{
  "translate": 0.06,
  "hidden_act": "gelu",
  "head_dim": 48,
  "fused_qkv": false,
  "depths": [4, 7, 4],
  "init": "xavier_uniform",
  "learning_rate": 0.0016,
  "shampoo_beta": 0.99,
  "eps": 1e-08,
  "max_steps": 7600,
  "batch_size": 128,
  "lr_schedule": "cosine",
  "warmup_steps": 760
}
Rows from block 4 of a small image classifier, named by matrix and row number. Rows with one number belong to one channel. Each number is 128 + 24 x the weight over its row's rms, rounded and kept within 0 to 255. All counts start at 0. Numbers have three digits each. After the name is the row's rms in percent of the matrix's.
After each channel's rows are labels from the 100 images, of 14976, where the channel reaches its highest value: "strongest on" is what is common among them; "patch colour" is the nearest of a few named colours to the mean colour under the peak. Only what is clearly more common there than usual is listed. The data: capsule endoscopy frames (Kvasir-Capsule).
# convs0: expand pointwise conv (model.blocks.4.convs.0.weight, 512x128x1x1), inputs 0-127
# convs1: depthwise 3x3 conv (model.blocks.4.convs.1.weight, 512x1x3x3, trained with AdamW), a 3x3 kernel
# convs2: project pointwise conv (model.blocks.4.convs.2.weight, 128x512x1x1, transposed), outputs 0-127

convs0.61 116:124159169136124147143140107184140128140105118120169157118140183147169120103140129170118128099091104123090119118178139121104095119117120118105123145155121116094115155146116149101143126112130160125153140141110175097138113140156143110105104144140105143129139139074088123132091138188129116099130151156140151135098074129141117140114156160146124122118181128138085085138169135149102125122164
convs1.61 091:124096105132138114147182135
convs2.61 105:129125128126151130113096099097151183133100134125066136173108159116174151129152181155080122104083136127159124153107118138134133144111146109130137127082159135110139141138121110143144113072122136133179103138167113136092166150138144105158142111124130130087103092124151141176088121111136118121143134155123112131097148155095114090097148106129107094125115112110117167116146168131123115147155
strongest on: finding: ileocecal valve
patch colour: orange

convs0.189 093:130102155130105114122087110087136103128138159110124130074136138192144148138134115092072126118114120105108134130107128129122092133172147144113142109150119139135136087166168110129123091120130136151154084088159182182139131123159147134179115126149149096112163124111132082118178128114133137104119146115105128105095140123120157162168141133089151157148123107127105153104127140140144102125156
convs1.189 106:119157142138180145139157126
convs2.189 101:143174096167154116123164123116131162113065138122154124149122112141106103135117150150131140157089141086115128090186131135082153129121137115136102159155129099116180120099143108143111154116143147101140124106135111153106142146173150138137130138138117117104115182119104161154148096115122188126100100119136141102140131176125096158115182123144095103124137106115148134112115109146085146144153
strongest on: finding: ileocecal valve
patch colour: yellow; pink

convs0.424 095:155188146082133155139118156106141126154151101075129176118120064163135139149102125114120145107148112076135164156128167104091151101153147122130157119097083118154066154168134160134124140133163147107081140148142141129146105151129119118151159112119121145118129146102111140151117097142127121101135121125130071123118129120154133093121176114167135126153137099129115112151133121131098132119139
convs1.424 098:098107107100103098103118108
convs2.424 121:143132165125111153121130063127122165120130110107149101163119161106129145129102089161115121123123148108137100098085143075140094138143108175157131113102128159140139119111121095117108143121156157104095135096161170145106143107117131122120136142156108112120111121148131129105100154150149142156118123153099111174161108088141174145088093132148130203156132111126131085138134167122118096126139
strongest on: finding: ileocecal valve
patch colour: grey

convs0.27 098:132121148136151135116151116132135160108129089165143090105101191164142138134149130120103109151135127143127121116166078142118146095119133139123105111129110147160089097145087135113082135148126135114137117137155122103135115094144142092134149119089139115124103080115144100148130132138150166155131181142152079100092065150147111107151118108124160166097124115105108170126122106162088135138089
convs1.27 102:104101118099099123099094119
convs2.27 107:153128154100124092167142147126127130131115102112147103133090144095197096119119122139110122132110128091167120122131109153095108114102121114120160125121153141126115162088119140135116136135075128151112166137151114094157143188107132113146142118148124137171158112121134121127155159085127160073117132136104148118073153107103071138181150107087123108128084135112132120127147108149125093149128
strongest on: finding: ileocecal valve
patch colour: black

convs0.474 083:137128158131161138136130155116131133118115130140125162096132133128152160088096168140124118124144103119113133128127100151143122164110148116079147189154084105122144093104114165135144139154161143101164107116125136097128080126135105132150100160167125092087120150136081105128125149174153150110089133121124130142101140114127090160103099102128174107099086104126148181100143145122133094165131
convs1.474 099:110151133141167168127144155
convs2.474 090:131124150126137067097165125099099137136110106147072126173122104115123108146133109189138096165093136119178147145178140146131137154110104092115159131083092140126124080129098109156123155100112109104097129133116103122143108123159133113142117132116134160154152150147106130117125181082143154149107137153127089142161122117124114132157167125152119137089121122113138108118129075134099137115153
strongest on: finding: ileocecal valve
patch colour: orange; grey

convs0.237 104:102119149108165138158138119150080158115150142152142139137096113150155080178143115156111147131119105111114120100162184113139148112131162138112124144138146100103170089168152117131070159089099120096098152127115105139088127098153190133141096086143174098115096129130134142136119110111152120141108129107160129165093123104130154138141159105156108156117142125125141097126155103121130128127136
convs1.237 092:105135147094166144092129115
convs2.237 098:143113149087136093149130121134157145128127132090137150146121136100112139162123125101140116144113098170112152101113129130085123126173116115107158159133127156176095122135144154091159124199123106161155147124111079133081159174127133090110100106100142114142149180125089124133134124115155174126145117162120117144102126097075151104101129152117110160113097121127121144111135118158153132150089
strongest on: finding: angiectasia
patch colour: orange

convs0.224 095:160149085120166100179138118178135127121176152165123125115172118132163144125162129134156160134127096150165145125127141153132096125116117118138152161128133087121140129108159132139129137111172148129084155136149102159113119141114130140142121090093156115100130111124122119113154133149160130170114151104132100155145174113125134136156177137129117105131167119121109140158090191085096122182120
convs1.224 104:120154156152176149135145121
convs2.224 088:111122180119108161152124145135153138139165171137131113150120133158172143097119142174092120083118143105124065093112101103160122116138074161094145101113141139104127136060112117142123128074124122146152133130108126154118123135105131116116124136132096136120107091122122108114119124150148138096102121161091094139152120134072129158152092141114166123117096099162143094136133106132127159157154
strongest on: finding: ileocecal valve; finding: angiectasia
patch colour: orange

convs0.1 108:153152151108140117118143154162118117137086091051137141091121119106146105127129127082084118137118113151108108101148127125134152142124115177141113108118114104104101130153126097107118125157186105095133117143098161135135118149128119152137126151108161104099113120104129091145141121115099166125146157144132093184132094193100148133165110093132119138118090148128174114111128159144140140158118
convs1.1 097:157154103142111141116170150
convs2.1 099:105123096180129143083138130138146136130090137134163111126125152106133151137120182111141116084135119120087105112172130163115181136160141144101179132128122138144108146088120122119141117092107128134084168098141101161122108125091155131102144169146152163132124090099133112139137158135090153112099127129111140135122141097100107148180130101133128128203108112139119167146128123105092136135122
strongest on: finding: ileocecal valve
patch colour: orange