config = dict(
    dataset='capsule endoscopy frames (Kvasir-Capsule)',
    crop_scale_min=0.7,
    num_classes=11,
    fused_qkv=False,
    layer_scale_init=0.01,
    inner_norm=False,
    conv_stem=False,
    loss='cross_entropy',
    learning_rate=0.0016,
    shampoo_beta=0.99,
    eps=1e-08,
    precondition_frequency=20,
    lr_schedule='cosine',
    warmup_steps=760,
)
Rows from block 4 of a small image classifier, named by matrix and row number. Rows with one number belong to one channel. Each number is 128 + 32 x the weight over its row's rms, rounded and kept within 0 to 255. All counts start at 0.
After each channel's rows are labels from the 100 images, of 14976, where the channel reaches its highest value: "strongest on" is what is common among them. Only what is clearly more common there than usual is listed. The data: capsule endoscopy frames (Kvasir-Capsule). In brackets: how many of the 100.
# convs0: expand pointwise conv (model.blocks.4.convs.0.weight, 512x128x1x1), inputs 0-127
# convs1: depthwise 3x3 conv (model.blocks.4.convs.1.weight, 512x1x3x3, trained with AdamW), a 3x3 kernel
# convs2: project pointwise conv (model.blocks.4.convs.2.weight, 128x512x1x1, transposed), outputs 0-127

convs0.188 [117 165 144 100 109  92 129 108 198 127 188 149 156 107  39 171 146 169 141 153 106 129 140  82 136 126 164  89 133 182 161 140 130 126  60 143 179 152 129 126 101 138  86 182 164 159 121  43 117 142 126 139 177 188 159 133 162 133 110 123 131  85 121 118 114 166 115 124  98 145 114 101 136 130 223 118 129 147 105 152 142 121 140 128 159 159 186 160  89  87 154  99 123 159  72 138 201 140 113 175 110 161 144 166 178 123 144 157 142 159 121 160 103 157 101 123 150 169 183 172  96 118 174 121 132 142 127 125]
convs1.188 [148 200 146 141 173 148 105 120 121]
convs2.188 [ 65 115 129 161 168 100 136 204 147  90 145 117 108  85 124 164 119 140 167 132  84 133 155 144 124 159 143 143 167 172  96 137 158 142 125 183 104 162  97 141 162 149 142 169 145 166 112 175 143 130  76 125 176 120  84  97 128 157 162 152 141  83 134  54 132 193 166 132 159 154 159 116 109  77  68 157 139  63 115 114 157 105 127 100 100 112 143 121 157 163 122 100 131 178 118 155 130 150 151  74 102 159 127 130 183 115 125 119 135  59 142  72 106 163 164  41 110 131 127 174 115 157 168 154 171 152 114 169]
strongest on: finding: blood fresh (40)

convs0.511 [156 117 154 148 106  72 160 138 130 135 145 198 126 207  99 182 113 122 108 144  75 182 162 145 143 146 147 101 182 142 101 105 114 112 159 141 148  58  94 161 164 161 119 116 124 179 102 108 119 120 108 121 178 168  98 134 155 113  91 164 171 110 137 144 168 122 110 146 129 162 140 130 156 140 195 124 135  97 137 122 202 150  94  95  88 140 180  94 163 120 118  89 144  98 120 155  78 136 100 140 204 116 155 130  67  89 130 135 178 186 111 142 186 123 131 135 114  70 154 122  78 164 194 125 109 128 127  92]
convs1.511 [148 147 140 162 146 176 174 165 161]
convs2.511 [135 109 136 139 163 155 124 149  71 115 180 128 130 157 188 167 125  93 134 129 128 152 158 101 116 124 102 148 116 184 156 198 116 113  61 179 115 152  81 118 112 181 135 165 152 167 101 175 135 105 162  96 121 155 152 100 121  65 102  94 121 138 201 162 153 140 161 110 161 115 161  82 101 126  89 146 162 180 128 128 119 106  59 116 171 158 137 105  79 193 142 170  72 129 162 172 169  96 151 121 122 109 110 144 155 102 138 129 140  99 142 105 100 117 195 139 135 134  93 126 194 124 166 118 111  77  63  98]
strongest on: finding: pylorus (48)

convs0.415 [132 126  86 149 162 161 118  89 182 169 143 122 156  98 165 126 148 165 140 105 113 150 103 157 137 141 109  96 132 134 140 152 162 126 151  93 110 101 148 119 164 133 192 145 104 125 180 134 104 105 161 123  74 100  55  84 119 111 174 147  97 182 151 136 141 145 116 145  97 118  97 123 119 149 109 218 133  85 109 140 115  61  87 126 148  79 144 192 104 142 144 143 118 120 117 180 145 149  98 164 105 161  86 162 150 122  72  93 115  54 103 110 183 170  82 173 116 108 165 135  99 116 109  66 124  98 219 132]
convs1.415 [137 201 106 152 154 123 128 118  84]
convs2.415 [119  78 140 171  90 109  78  93  79 122 106 119  89 114  71  94 136 134 143 110 117 106 142  81 128 139 111 122  78 112  91 119 120 197  67  82 131 114 121 197 106  95 105 122  93 156 185 151 152 121 130 166 134 130 120 120 129 168 120  51  65 103  89 151  73 116 170  94 119 116 179  94 107 119 150 115 134 135 120 146 150  87 115 117 146 173 174 114 151  65 138 145 128 156 162 109  76 147 153 134  86 139  81  99 118 110 131 175 159 194  85  91 122 106  82 150 194 116 102 154 155  84 164 141 147  97 146 182]
strongest on: finding: reduced mucosal view (26)

convs0.458 [ 81 142 109  94 121 166 106 121 177 105 107 134 122 101 130 122  98 125 151 127 156 147 100 111 146 101 141  88 107  89 147 137 132 152 137 146  98  98 121 161  85 159 133 139 108 171 146  69  72 177 170  68  72 145 116 102 155 135 140 146 176 111 108 162 162 168 220 147 161 108 146  84 143  84 133  33 106 144 110  89  94 132 109 116 118 141 115 157  99 109 170 114 146 134 162  81 103  97 139 134  95  56 181 119 105 105 133 171 156 132  60 179 126 118  86  99 104 113 161 146 203  84 140 141 153  79 142 165]
convs1.458 [111 131 128  97 185 163  98 166 161]
convs2.458 [165 124 131 131 131 120 134 175 165 114  97 177 140  85 110 177 140 159  90 129 126 105 130 120 153 124 101 115  63 124 119 139 142 134 157  97 110  89 188 194 140  87 156 111 133 128 151  55  93  77 154 114 189 153 168  94 114 110 158 130  74 131  64 198  82  96 134 133 137 193 102 177 134 149 164 156  92 176 118 156 142  81 132 104 117 156 187 116 126 156 105 156 111 138 228 138 143 131  92 100 135 120 135 128 123  94 109 168 171  98 116 118 161 127 109 149 144 124 180 132 164 137 190 163  78 157 152 168]
strongest on: finding: pylorus (34)

convs0.361 [ 88 106 123 118 113 165 114 126  55  91 101 182 150 134 160 136 204 151  89 115 129 188 124 161 162 159 166  68 166 132  85  92 119 127 109 117 123 146 127 114 132 152 187 106 116 116 151 142 125 116 125 118 103 154 150 163 161  36 180 103 116 118 127 183 152 108  88 116 137  99 105 161 153  96  92 140 167  89 102 113 166 135 132  81  52 152 155 126 138 156 142 155 135  91 127 122 176 114 188 152 159 113 140 212  85 169 128 140 128 177 134 119 155 111 136 103 140  33 136 123 137 105 187 131 136 117 100 101]
convs1.361 [138 155 156 167 160 164 169 155 164]
convs2.361 [114 143 150 126 111 117 143 154 145  88  49 106 172  78  97 144 133  54 152 115 141 173  81 146 168 165  89 182  97 160 137 126 179  94  71 108 130 172 120 148 132 111 154 147 140 114 123 145  72 101  94 108 192 153 144 151 145  95 159 197 103 154 118 170 142 149 135  80 123 183 125 123 153 128 128 184 130 126 130  92 162 168  97 160 154 135  87 126 131 115 123 115 170 141  84 167 108  94 155 107 172 121  91 167 143  98 202 114 126 135 155  90 145  95 164 184 154 124 116 153 184 194 108 141 109  62 115 127]
strongest on: finding: pylorus (53)

convs0.284 [152  95 118  95  94 148  60 138 122 126 101 151 110 122 149  96 142 131 140 152 102 103 140 146 137 132  83 121 124 157 142 125 111  92 172 106  80 178 103  93 182 176  48 116 211  95 131 169 166 126 159 100 117 125 121 134  99  71 105 151 151 164 120 164 102 125 148 173 105  68  36 169 119 156 152 163 141 155 156 183 172  95  65 135 128 114 146 152 121 147 129  99  99 180 172 122  96 200  89  67 106 182 116  75 109 106  93 145 101 136 107 117 139 114 128 148 140 132 122 130 157 114 148 169  80  99 149 138]
convs1.284 [146 115  52 153 135  95 125 121  95]
convs2.284 [102 123 127  91 117  78 172 110 157 120 196 168 148 131 142 152 147 135 105 132 134 136 119  90  58 140 132 138 117 156 110 172 136 172 112 146 164 164 144 166  89 138 204 162 153  71 135 135 121 133 177  53  81 171 123 121 113  90 155 125 113 142  55  91 160 118 175  94 128 115 144 128  78 136 145 150 138 121  94 115 118  64 182 152 131 108 107 152 109 118 117 190 131 165 237 178 162 140 123 126  89 139 133 140 170 113 154 153 135 112  67 111 185 133 117 100 123 172 128 169 168  90 144 140 124 159 176 127]
strongest on: finding: ulcer (29)

convs0.19 [173 144 114 116 179 132 139  94 143  95 105 130 139 128 106 123 134 157 142 110 158 104 222 128 155 145  29  85 165 146 107 105  95 116 171 102 219 138 132 153 146 172 150 135 138 156 175 145 169 131 182 166 141 130 106 132 181 115 131 130 103 159 142 154 118 160 114 164  94 149 147 136 150  76  87 117 129 125 107  40 137 132  93 126 104 115 121 108 134 137  93 153 180  85 110 163 171 179 128  91 131 140 194 144 109 162 156 101 138 165  87 114  76 137 110 105 203 157 142 111  73 119 171 110 161 151 143 104]
convs1.19 [134 136 166 125 208 154 108 137 121]
convs2.19 [ 81 110 179 131 139 131 164 165 142 155 165 116 186 140 119 101 101  41 122 108 113 160  98 144 119 111  87 130 133 156 152 133  92 143 117 111  71 150 124 117 127 106 155 134 141  56  85  85  94 168 102 110 136  85 155  92 144  67 152 120 150 181 136 164  93 120 177 102 113 114 170 123 183 157  49 132 134 163 152 154 133 193 124 100 159 129 132 127 109 114 146  90 159 163 108 202 119 147 166 164 202 154  94 171 113 167 143 150 112 130 193 156 169 141 110 162  93 124 113 105 103 168 140 158 129  97 151 180]
strongest on: finding: pylorus (28)

convs0.380 [128 148 128 203 114 133 140 124 102 126 151 145 121 129 136 155  89 116  90 181 156 139 130 168 138  83 127  77  95  84 176 148 122 116 107 209  90 161 107  97 116 169 112 157 142 168 124 134 117 168  93 104 127 142 159 136 122 114  97 115 151 129  82  85  79 153 199 117 125 144  84 163 132 143 138  84 115 119 180 106 134 190 113 162  71  19 192 128 119 144 114  87 166  91 112 123  85 161 145 150 134 114 179 140 125 100 162 159 135 144 113 119 110 163  87 171 136 133 183 146 174 149 162 183 152  81 138  98]
convs1.380 [182 175 166 158 154 151 140 141 115]
convs2.380 [208 116 113 182 123  91  71 163 114  72 175 120 163 171 129 134 160 176 170  70 169  75 166  73 115 171  97 145 132 116 184 157 160 137 129 124 106  92 119 157 126 109 109 140 127 124 141  84  94 105  91 148 142 122 113  87 126 137  71  96 124 133 159 112 142 147 140 138 143 126 142 143 153  94 142  73 120 170 172 103  79  73  88 170  85 149 110  79 114 107 106 122 131 132 113  99 132 138 106 106 113 151  99 127 108 139 122 122 165 132 190 147  96  62 100 108  94  96 136 199 126 113 167  99 185  70  98 193]
strongest on: finding: blood fresh (65)

convs0.397 [126  75 158 122 158 145 107 156 113 102 133 153 163 114 146 162 175 101 112  83 103 116 166 111 147  91  94 154 194 117 156 112 108 144 144 132 104 102 125 135 132  85 128  99 193 149 115 158 129 123 157  60 196 103  85 153 124  60 150 112 107 115 146 104 112  65  86 111 112 109 137 168 117 203 115 135 113 146 102  98 124 163  90 169  67 134  98  50 128 151 120  88 118  90  85 139 101 154 157 107 132 150 210 135 169 120 142 158 114 128  83 174 137 157 147 122 158  88 103  78 127 135 203 142 133  64  99 102]
convs1.397 [122 176 156 139 181 144  97  92 101]
convs2.397 [ 91 146 114 120  78 179 158 124 119 184 154 137 113 163 136 106  83 106 100 174 108  79 138 130 159 107 133 154 106 156  99 102 142 129 160 183 116 162 129  91 125 141 131  88  57 116 150 141  96  66 144 169 144  93 111 125 138 100 165 166 158 149  77 175 141 184 113 129 167 136 196 144 121 129 122 108 182 136 173  86 156 147 186 110 112  88 141 111 117  88  70 107 106 111 217 113 119 130 140 152 120 131 142  86 102 122  88  60 187 165  89 142 153 115 131 158 125 140  89 188  80 118 124 116  52 145 116 118]
strongest on: finding: angiectasia (48)

convs0.151 [151 169 146 119 120 134 171  63 146  25 103  71 114  92 136 144 102 152  90 137 123 104 147  88 110 135 182 145 114  80  99 148 157 110 142  71 108 162 152  93  95 164 156 126 122 132 132  75  87 115  88 120 158  86 110 138 169 182 163 144  81 180  93 100 152 107 136  82 147 142  97  96 126 133 124 131 136 145 133 164 140 126 108  30 146 159 122 157 146 124 157 124 106 140 164 115 138 203 136  61  63 119  94  65 146 127 136  94 164 132 129 183 192  82  90 108 129 117 140 137 128 113 172 136 119 128 135 146]
convs1.151 [145 103  95 104 105 152 137 176 184]
convs2.151 [122  58 128  95  71 122 105 156 144 109 127 156 141  94 105 209 119  92 138 144 137 151 148 146  93 123 141 136 124 114 162 165 218  72 177 177 164  79 167 152 107  96 140  96  93 168  88  95  61 159 134 139 100 106 120 113 134 176  82 167 140  64 145  96 134 124 200 149 166  99  94  90 189 134 108 104 108 176 140 151  85 134 164  73 126 152  93 149 109 102 175 139  85 174 133 138 109 150 169 124  96 151 110 158  71 141 131 118 123 134 102 114 141 141 158 122  98  96 119 144 170 129 130 102  94  83 114 153]
strongest on: finding: reduced mucosal view (38)

convs0.299 [112 198  89 124 155 138 131 135 142 159 125  91 133 187 101 100 156 138 150 127 162 153 131 152 101 174 148 145 121 110 163 165 127 134  85 130 131 152 213 107 154  45 149 176  54 131 135 140 114 174  61 108  97  66  74 157 109 164 154 164  92 173 120 109  93 155 108 161 167 113 133 120 151 134 101 140 154 108 140 143 130  80 141 126 167 110 113 126  88 119  99 149 173 119 111 145 113 135 118 139 203 183 186 103 153 134  92 126  99 121 110 113 124 183 186 104 159 161 135 135 196 126 173  95 115 179  94 154]
convs1.299 [ 89 155 105  94 189  94 110 125 121]
convs2.299 [126 129 117 109 105 116 134  96 121 127  86 170 105 139 172 122  89 197 107 103 113  67 145  77 199  86 133 129 124 140 116 126 104 115 125 195 127 129 109 127 147  99  75 138 169 109 108 155 123 167 178 149 166  89  64 131 167 145 175 171 154 181 169 116  93 124 135 105 156  92  84 137 139 144 117 119 124 124 158 132  72 137  72 132 154 128 196 122 107  96 173  68 129 142 211 146 129 117 165 172 187 151 117 123  82 100 158 136 156 123 155 134 152 173 191 127  75 151 167 143 189 128 162 143 117  87 110 144]
strongest on: finding: ulcer (30); finding: angiectasia (26)

convs0.339 [ 88 136 103 158  98 107  83 139 104 164 138 158 115 159  78 158 129 168  56 144 127 136 117 178 156 133  99 111 187 148 139 121  97 126 161 119  52 138 160 105 153 112 121 137 156 100 121 147 224 133 105 159 120 132 142 156 167 141  96 116  84 122 155 166 102 202 162 179 145 145 131 116 114 143 171 166 144  86 127 146 129  74 139 174 127  36 138  80  82 176 105 178 141 154 119 193 137 142 143 161 122 135 153 107 127 113 127 191 131  98 111 153 145  91  99  91  44 138 137 138 105 130  95 101 128 145  84 118]
convs1.339 [168 167 129 101 118 100  86 175 107]
convs2.339 [104 131 118 141  89 111  92 132 150 123  90 139 143 113 105  71  36 120 141 120 155 113 144 155  99 137 155  62 165 141  81  89 195 174  82 161 148 161 117  78 155 168 125  59 131 113 138 147 182 138 126 137 155 160 116 127 130 113 101 101 135 144 125 103 103  83 201 144  90 103 172 142  98 111 101 119 129 111 146 130  93 113  99 165 161 157 143 129 100 161 112 157 159  87 150 111 144 129 201 133 100 105 112  99 172 144 131 187 113 176 129 105 155  88 178  94 100 186 108  81  84  64 122 151 161 116 134 196]
strongest on: finding: ulcer (31); finding: ileocecal valve (28)

convs0.230 [133  99 173 114 149  82 123 147  99 127 102 121 163 137 121  74 136 180 103 116 132 157 110 105 104 117 106  91 122 190 117 154 158  85 129 123 206 153 185  97 168 133 125 105 138 182 157 107 109 105 141  99  71 136 155 179 102  91 144 106 140  92 111 103 125 166  82 144  61 194 100 130 187 111 186 141 143 116  54 102 125 160 101 105  65 149  70  51 108 148 201 130 110 125 135  92 127 120 176 122 141 139 128 145 154 145  80 135 154 170  88  80 108 142 128 175 148 156 162 141 112 103 164 126 163 112 137 123]
convs1.230 [106 119 107 126 155 149 160 202 149]
convs2.230 [112 133 194 130  94 153 146 166  65 107 197  95 141  85 128  89  96  95 100 156 135 106 148 130 150 121 187 129 107  92  98 153  91 125 133  70 115 182  90 200 132 133 128 151 129 130 145 111  92 138 127 117 144 183 185 209 146 155 145 115 111 197 158 177  59  96 170 115  94  65 144 159  97 160 128 122  98 128 135 141 131 163 184 130 115 100 185  72 167 138 118 108 117 111 118  95 145 135 171 103 122  76 158 118 151 116 120 111 141 120 130  81 138 115 156 133 151 136 142  80 136 137 164 157 142  58 180 124]
strongest on: finding: ileocecal valve (42)

convs0.244 [147 155 155 109 173 167 134 146  88 153 107 145 119  80 158 124  96 124 101  96  10 124 131 160 154 153  96 127 174 139 131  85 108 180 151 135 115 161 116  88 121 120 138 180 112  92 126 142 112 177 130 129 155 148 138  62 131 106  64 171 138 130 152 178 184 170 102  81 161 117  98  75  87 103  92  97 130 111 125 128 123 169 142 163 131 151 121 166  97 139  98 139 181 151 179 113 106 212  78 173 129 162 162 120 100  92  92 123 152 163 109 132 132  63 191 126 120  95 120  73 153 131 115 124 151 107 138 138]
convs1.244 [100 108  95  84 104 102  82  89 115]
convs2.244 [ 87 144  86 127 112 113 132 156  83 199 115 112 130 122 181 158 150 123 110  98 149  67 122 126 146 146 113 138 163 134 106  83 122 115  94  93 145 113 111 123 154 157 150 168 153 114  95 156 117  97 158 129 155  78 140  99 133 137  92  57 120  90 119 114 117 140 113 145 176  95 147 116 110 125 124  53 137 115 130 128 136 149 116  83 122 117 154 184 129 141 184 107 120 163 126 106 121  48 193 107  42 141 175  91 152  80  74 182 150 198 153 130 183  81 179 152 110 101 136 141 173  50 110 113 101 133 156 146]
strongest on: finding: ileocecal valve (49)

convs0.317 [ 76 129 144  88 115  96 133 138 121 145 100 177 103 154  99  62 119 149 187  90 142 128  99 111 154 135 138  62 117  81 130 142 154 116 100 167 143 117 178 143 169 123 105 197 147 137 123  83 111 139 143 116  82 159 162  79 198 120 115 200  83 148  80 137 124 160  85  64 191  92 141  83 151 168 171 100 181 137 131 144 185 144  86  55 125 171 169 145 173 105 151 110 146 160 123 104 166 155 119 145 121 145 127 122 109 115  81 163 122 153 130 143 115 128 114 118 179 105 163 140 130 100 160 135 106 133  99  64]
convs1.317 [127 179 158 127 182 179 118 135 122]
convs2.317 [ 88 120 144 130 173 148 143  97 108 106 153  83 132  97 137 160 145  55  96 155 111 165 127  90 115 118 121 115 132 159  73  73 133 182 137 123 102 140 148  72 136 134 103 124 178 115 140 179 161 110 118 139 121 106 167 114 100  95 161 154  61  83 117  54 127 174 120 115 232 164 144 179 116  89 120 126 151 152 101 135 125 131 140 101 108  71  72 137 175 140 111 145 125 142 143 177 141  91  70 164 102 147 172 146 152 171 129 207 139 143 173 111  77 109  80 119 156 138 130 142 103 173 172  94 150 147 115 144]
strongest on: finding: blood fresh (41); finding: pylorus (34)

convs0.353 [144  77 144 143 173 125 120 127 112 138 172  87  74 134 135  96 149 167 144 138  96 105  74  91 120 167 203 126 142 122 141 202 117 130 141 148 104 208 156 145 133 179 113 122 168 117 106 116 178 148  75 190 141 129 128 103 119  74 201  86 178 153 163 143 133 107 149 152 104  85 151 129 139 138  84 104 143 103  98 149 153 157  91  57 134 156 184  99 120 143 103  89  94 172 122 139  93  94 149  97  61  58 107 122 122 101 117 165 155 148  93 186 107 151 155 107 164  87 161 132  89 134 116 130 123 110 127 138]
convs1.353 [ 65  82 116 107 158 152 105 105 129]
convs2.353 [135  98  63 159 151 187 133 139 101 158 138  98  62 135 127 116 133 134 103 134 148 105 151 120 144 140 123 149  66 146 132 104  38 222 190 145  98  72 104 100  76 133 117 123 126  87 105 132 136 132 114 107 148 126 118  61 123 122 145 117 196 121 165 122 154  70 188 118 112 101 108  98 153 143  81 116 147 152 126 162 114 162 146 185 108 104 169 136  79  89 148 104 113 124 142 104 104  97 171 161 172  71 116 121  70  86 131  89 106 125 139 194 103 115 116 134 136 125 125 113 135 167 157  70 133 124 187  98]
strongest on: finding: angiectasia (28)

convs0.413 [135 182 143 131 112 127 102 103 162  81 129 126 157 166  98 153 159  92 128 139  97  78 126 122 182  88  92  90 128 150 140 138  93 123 123 151 108 157 128 175  88  84 161 170 116 176 127  20 146 100 122 182  88 131 115 168 201 137 105 130  94  95 122 202  97 118 104 104 208  62 132 144 128 126 146 150 149 147 167 146 129 168 116 160  64 139  48 135 148 147 163 131 147 119 151 140  83 148 159 140 102 150  87 116 136 100  95 103 145  85  93 122 127 143 134 128 143 133 126 114 170 102  96  75 189 112 163 111]
convs1.413 [ 83  86  83 100 126 139 151 168 145]
convs2.413 [ 72  78 146  87 113  88  97 105 105 167 160  86 115 113 163  70 146 112 163 120 153 154  97 109  88  78 174 169 124 146 145 166 146 175 179 166 127 134 150 141 136 158 153 131 176 157 127  56 139 117  90  86 128 134 116 158 151 161 160  40 153 152  87 167 146 128 136  68 136 141 124 132 165 146 162 138 173 108  71  92 132 113 114  89 125 130  95 135 137 153 156 109 140 160 128  74 124 142 146 172 169 109 177  72 163  81  80 151 125 121  89  90 143 139 138  82  49 130 111 143 124 136 113 175 118  64 154 141]
strongest on: finding: pylorus (51); finding: ileocecal valve (26)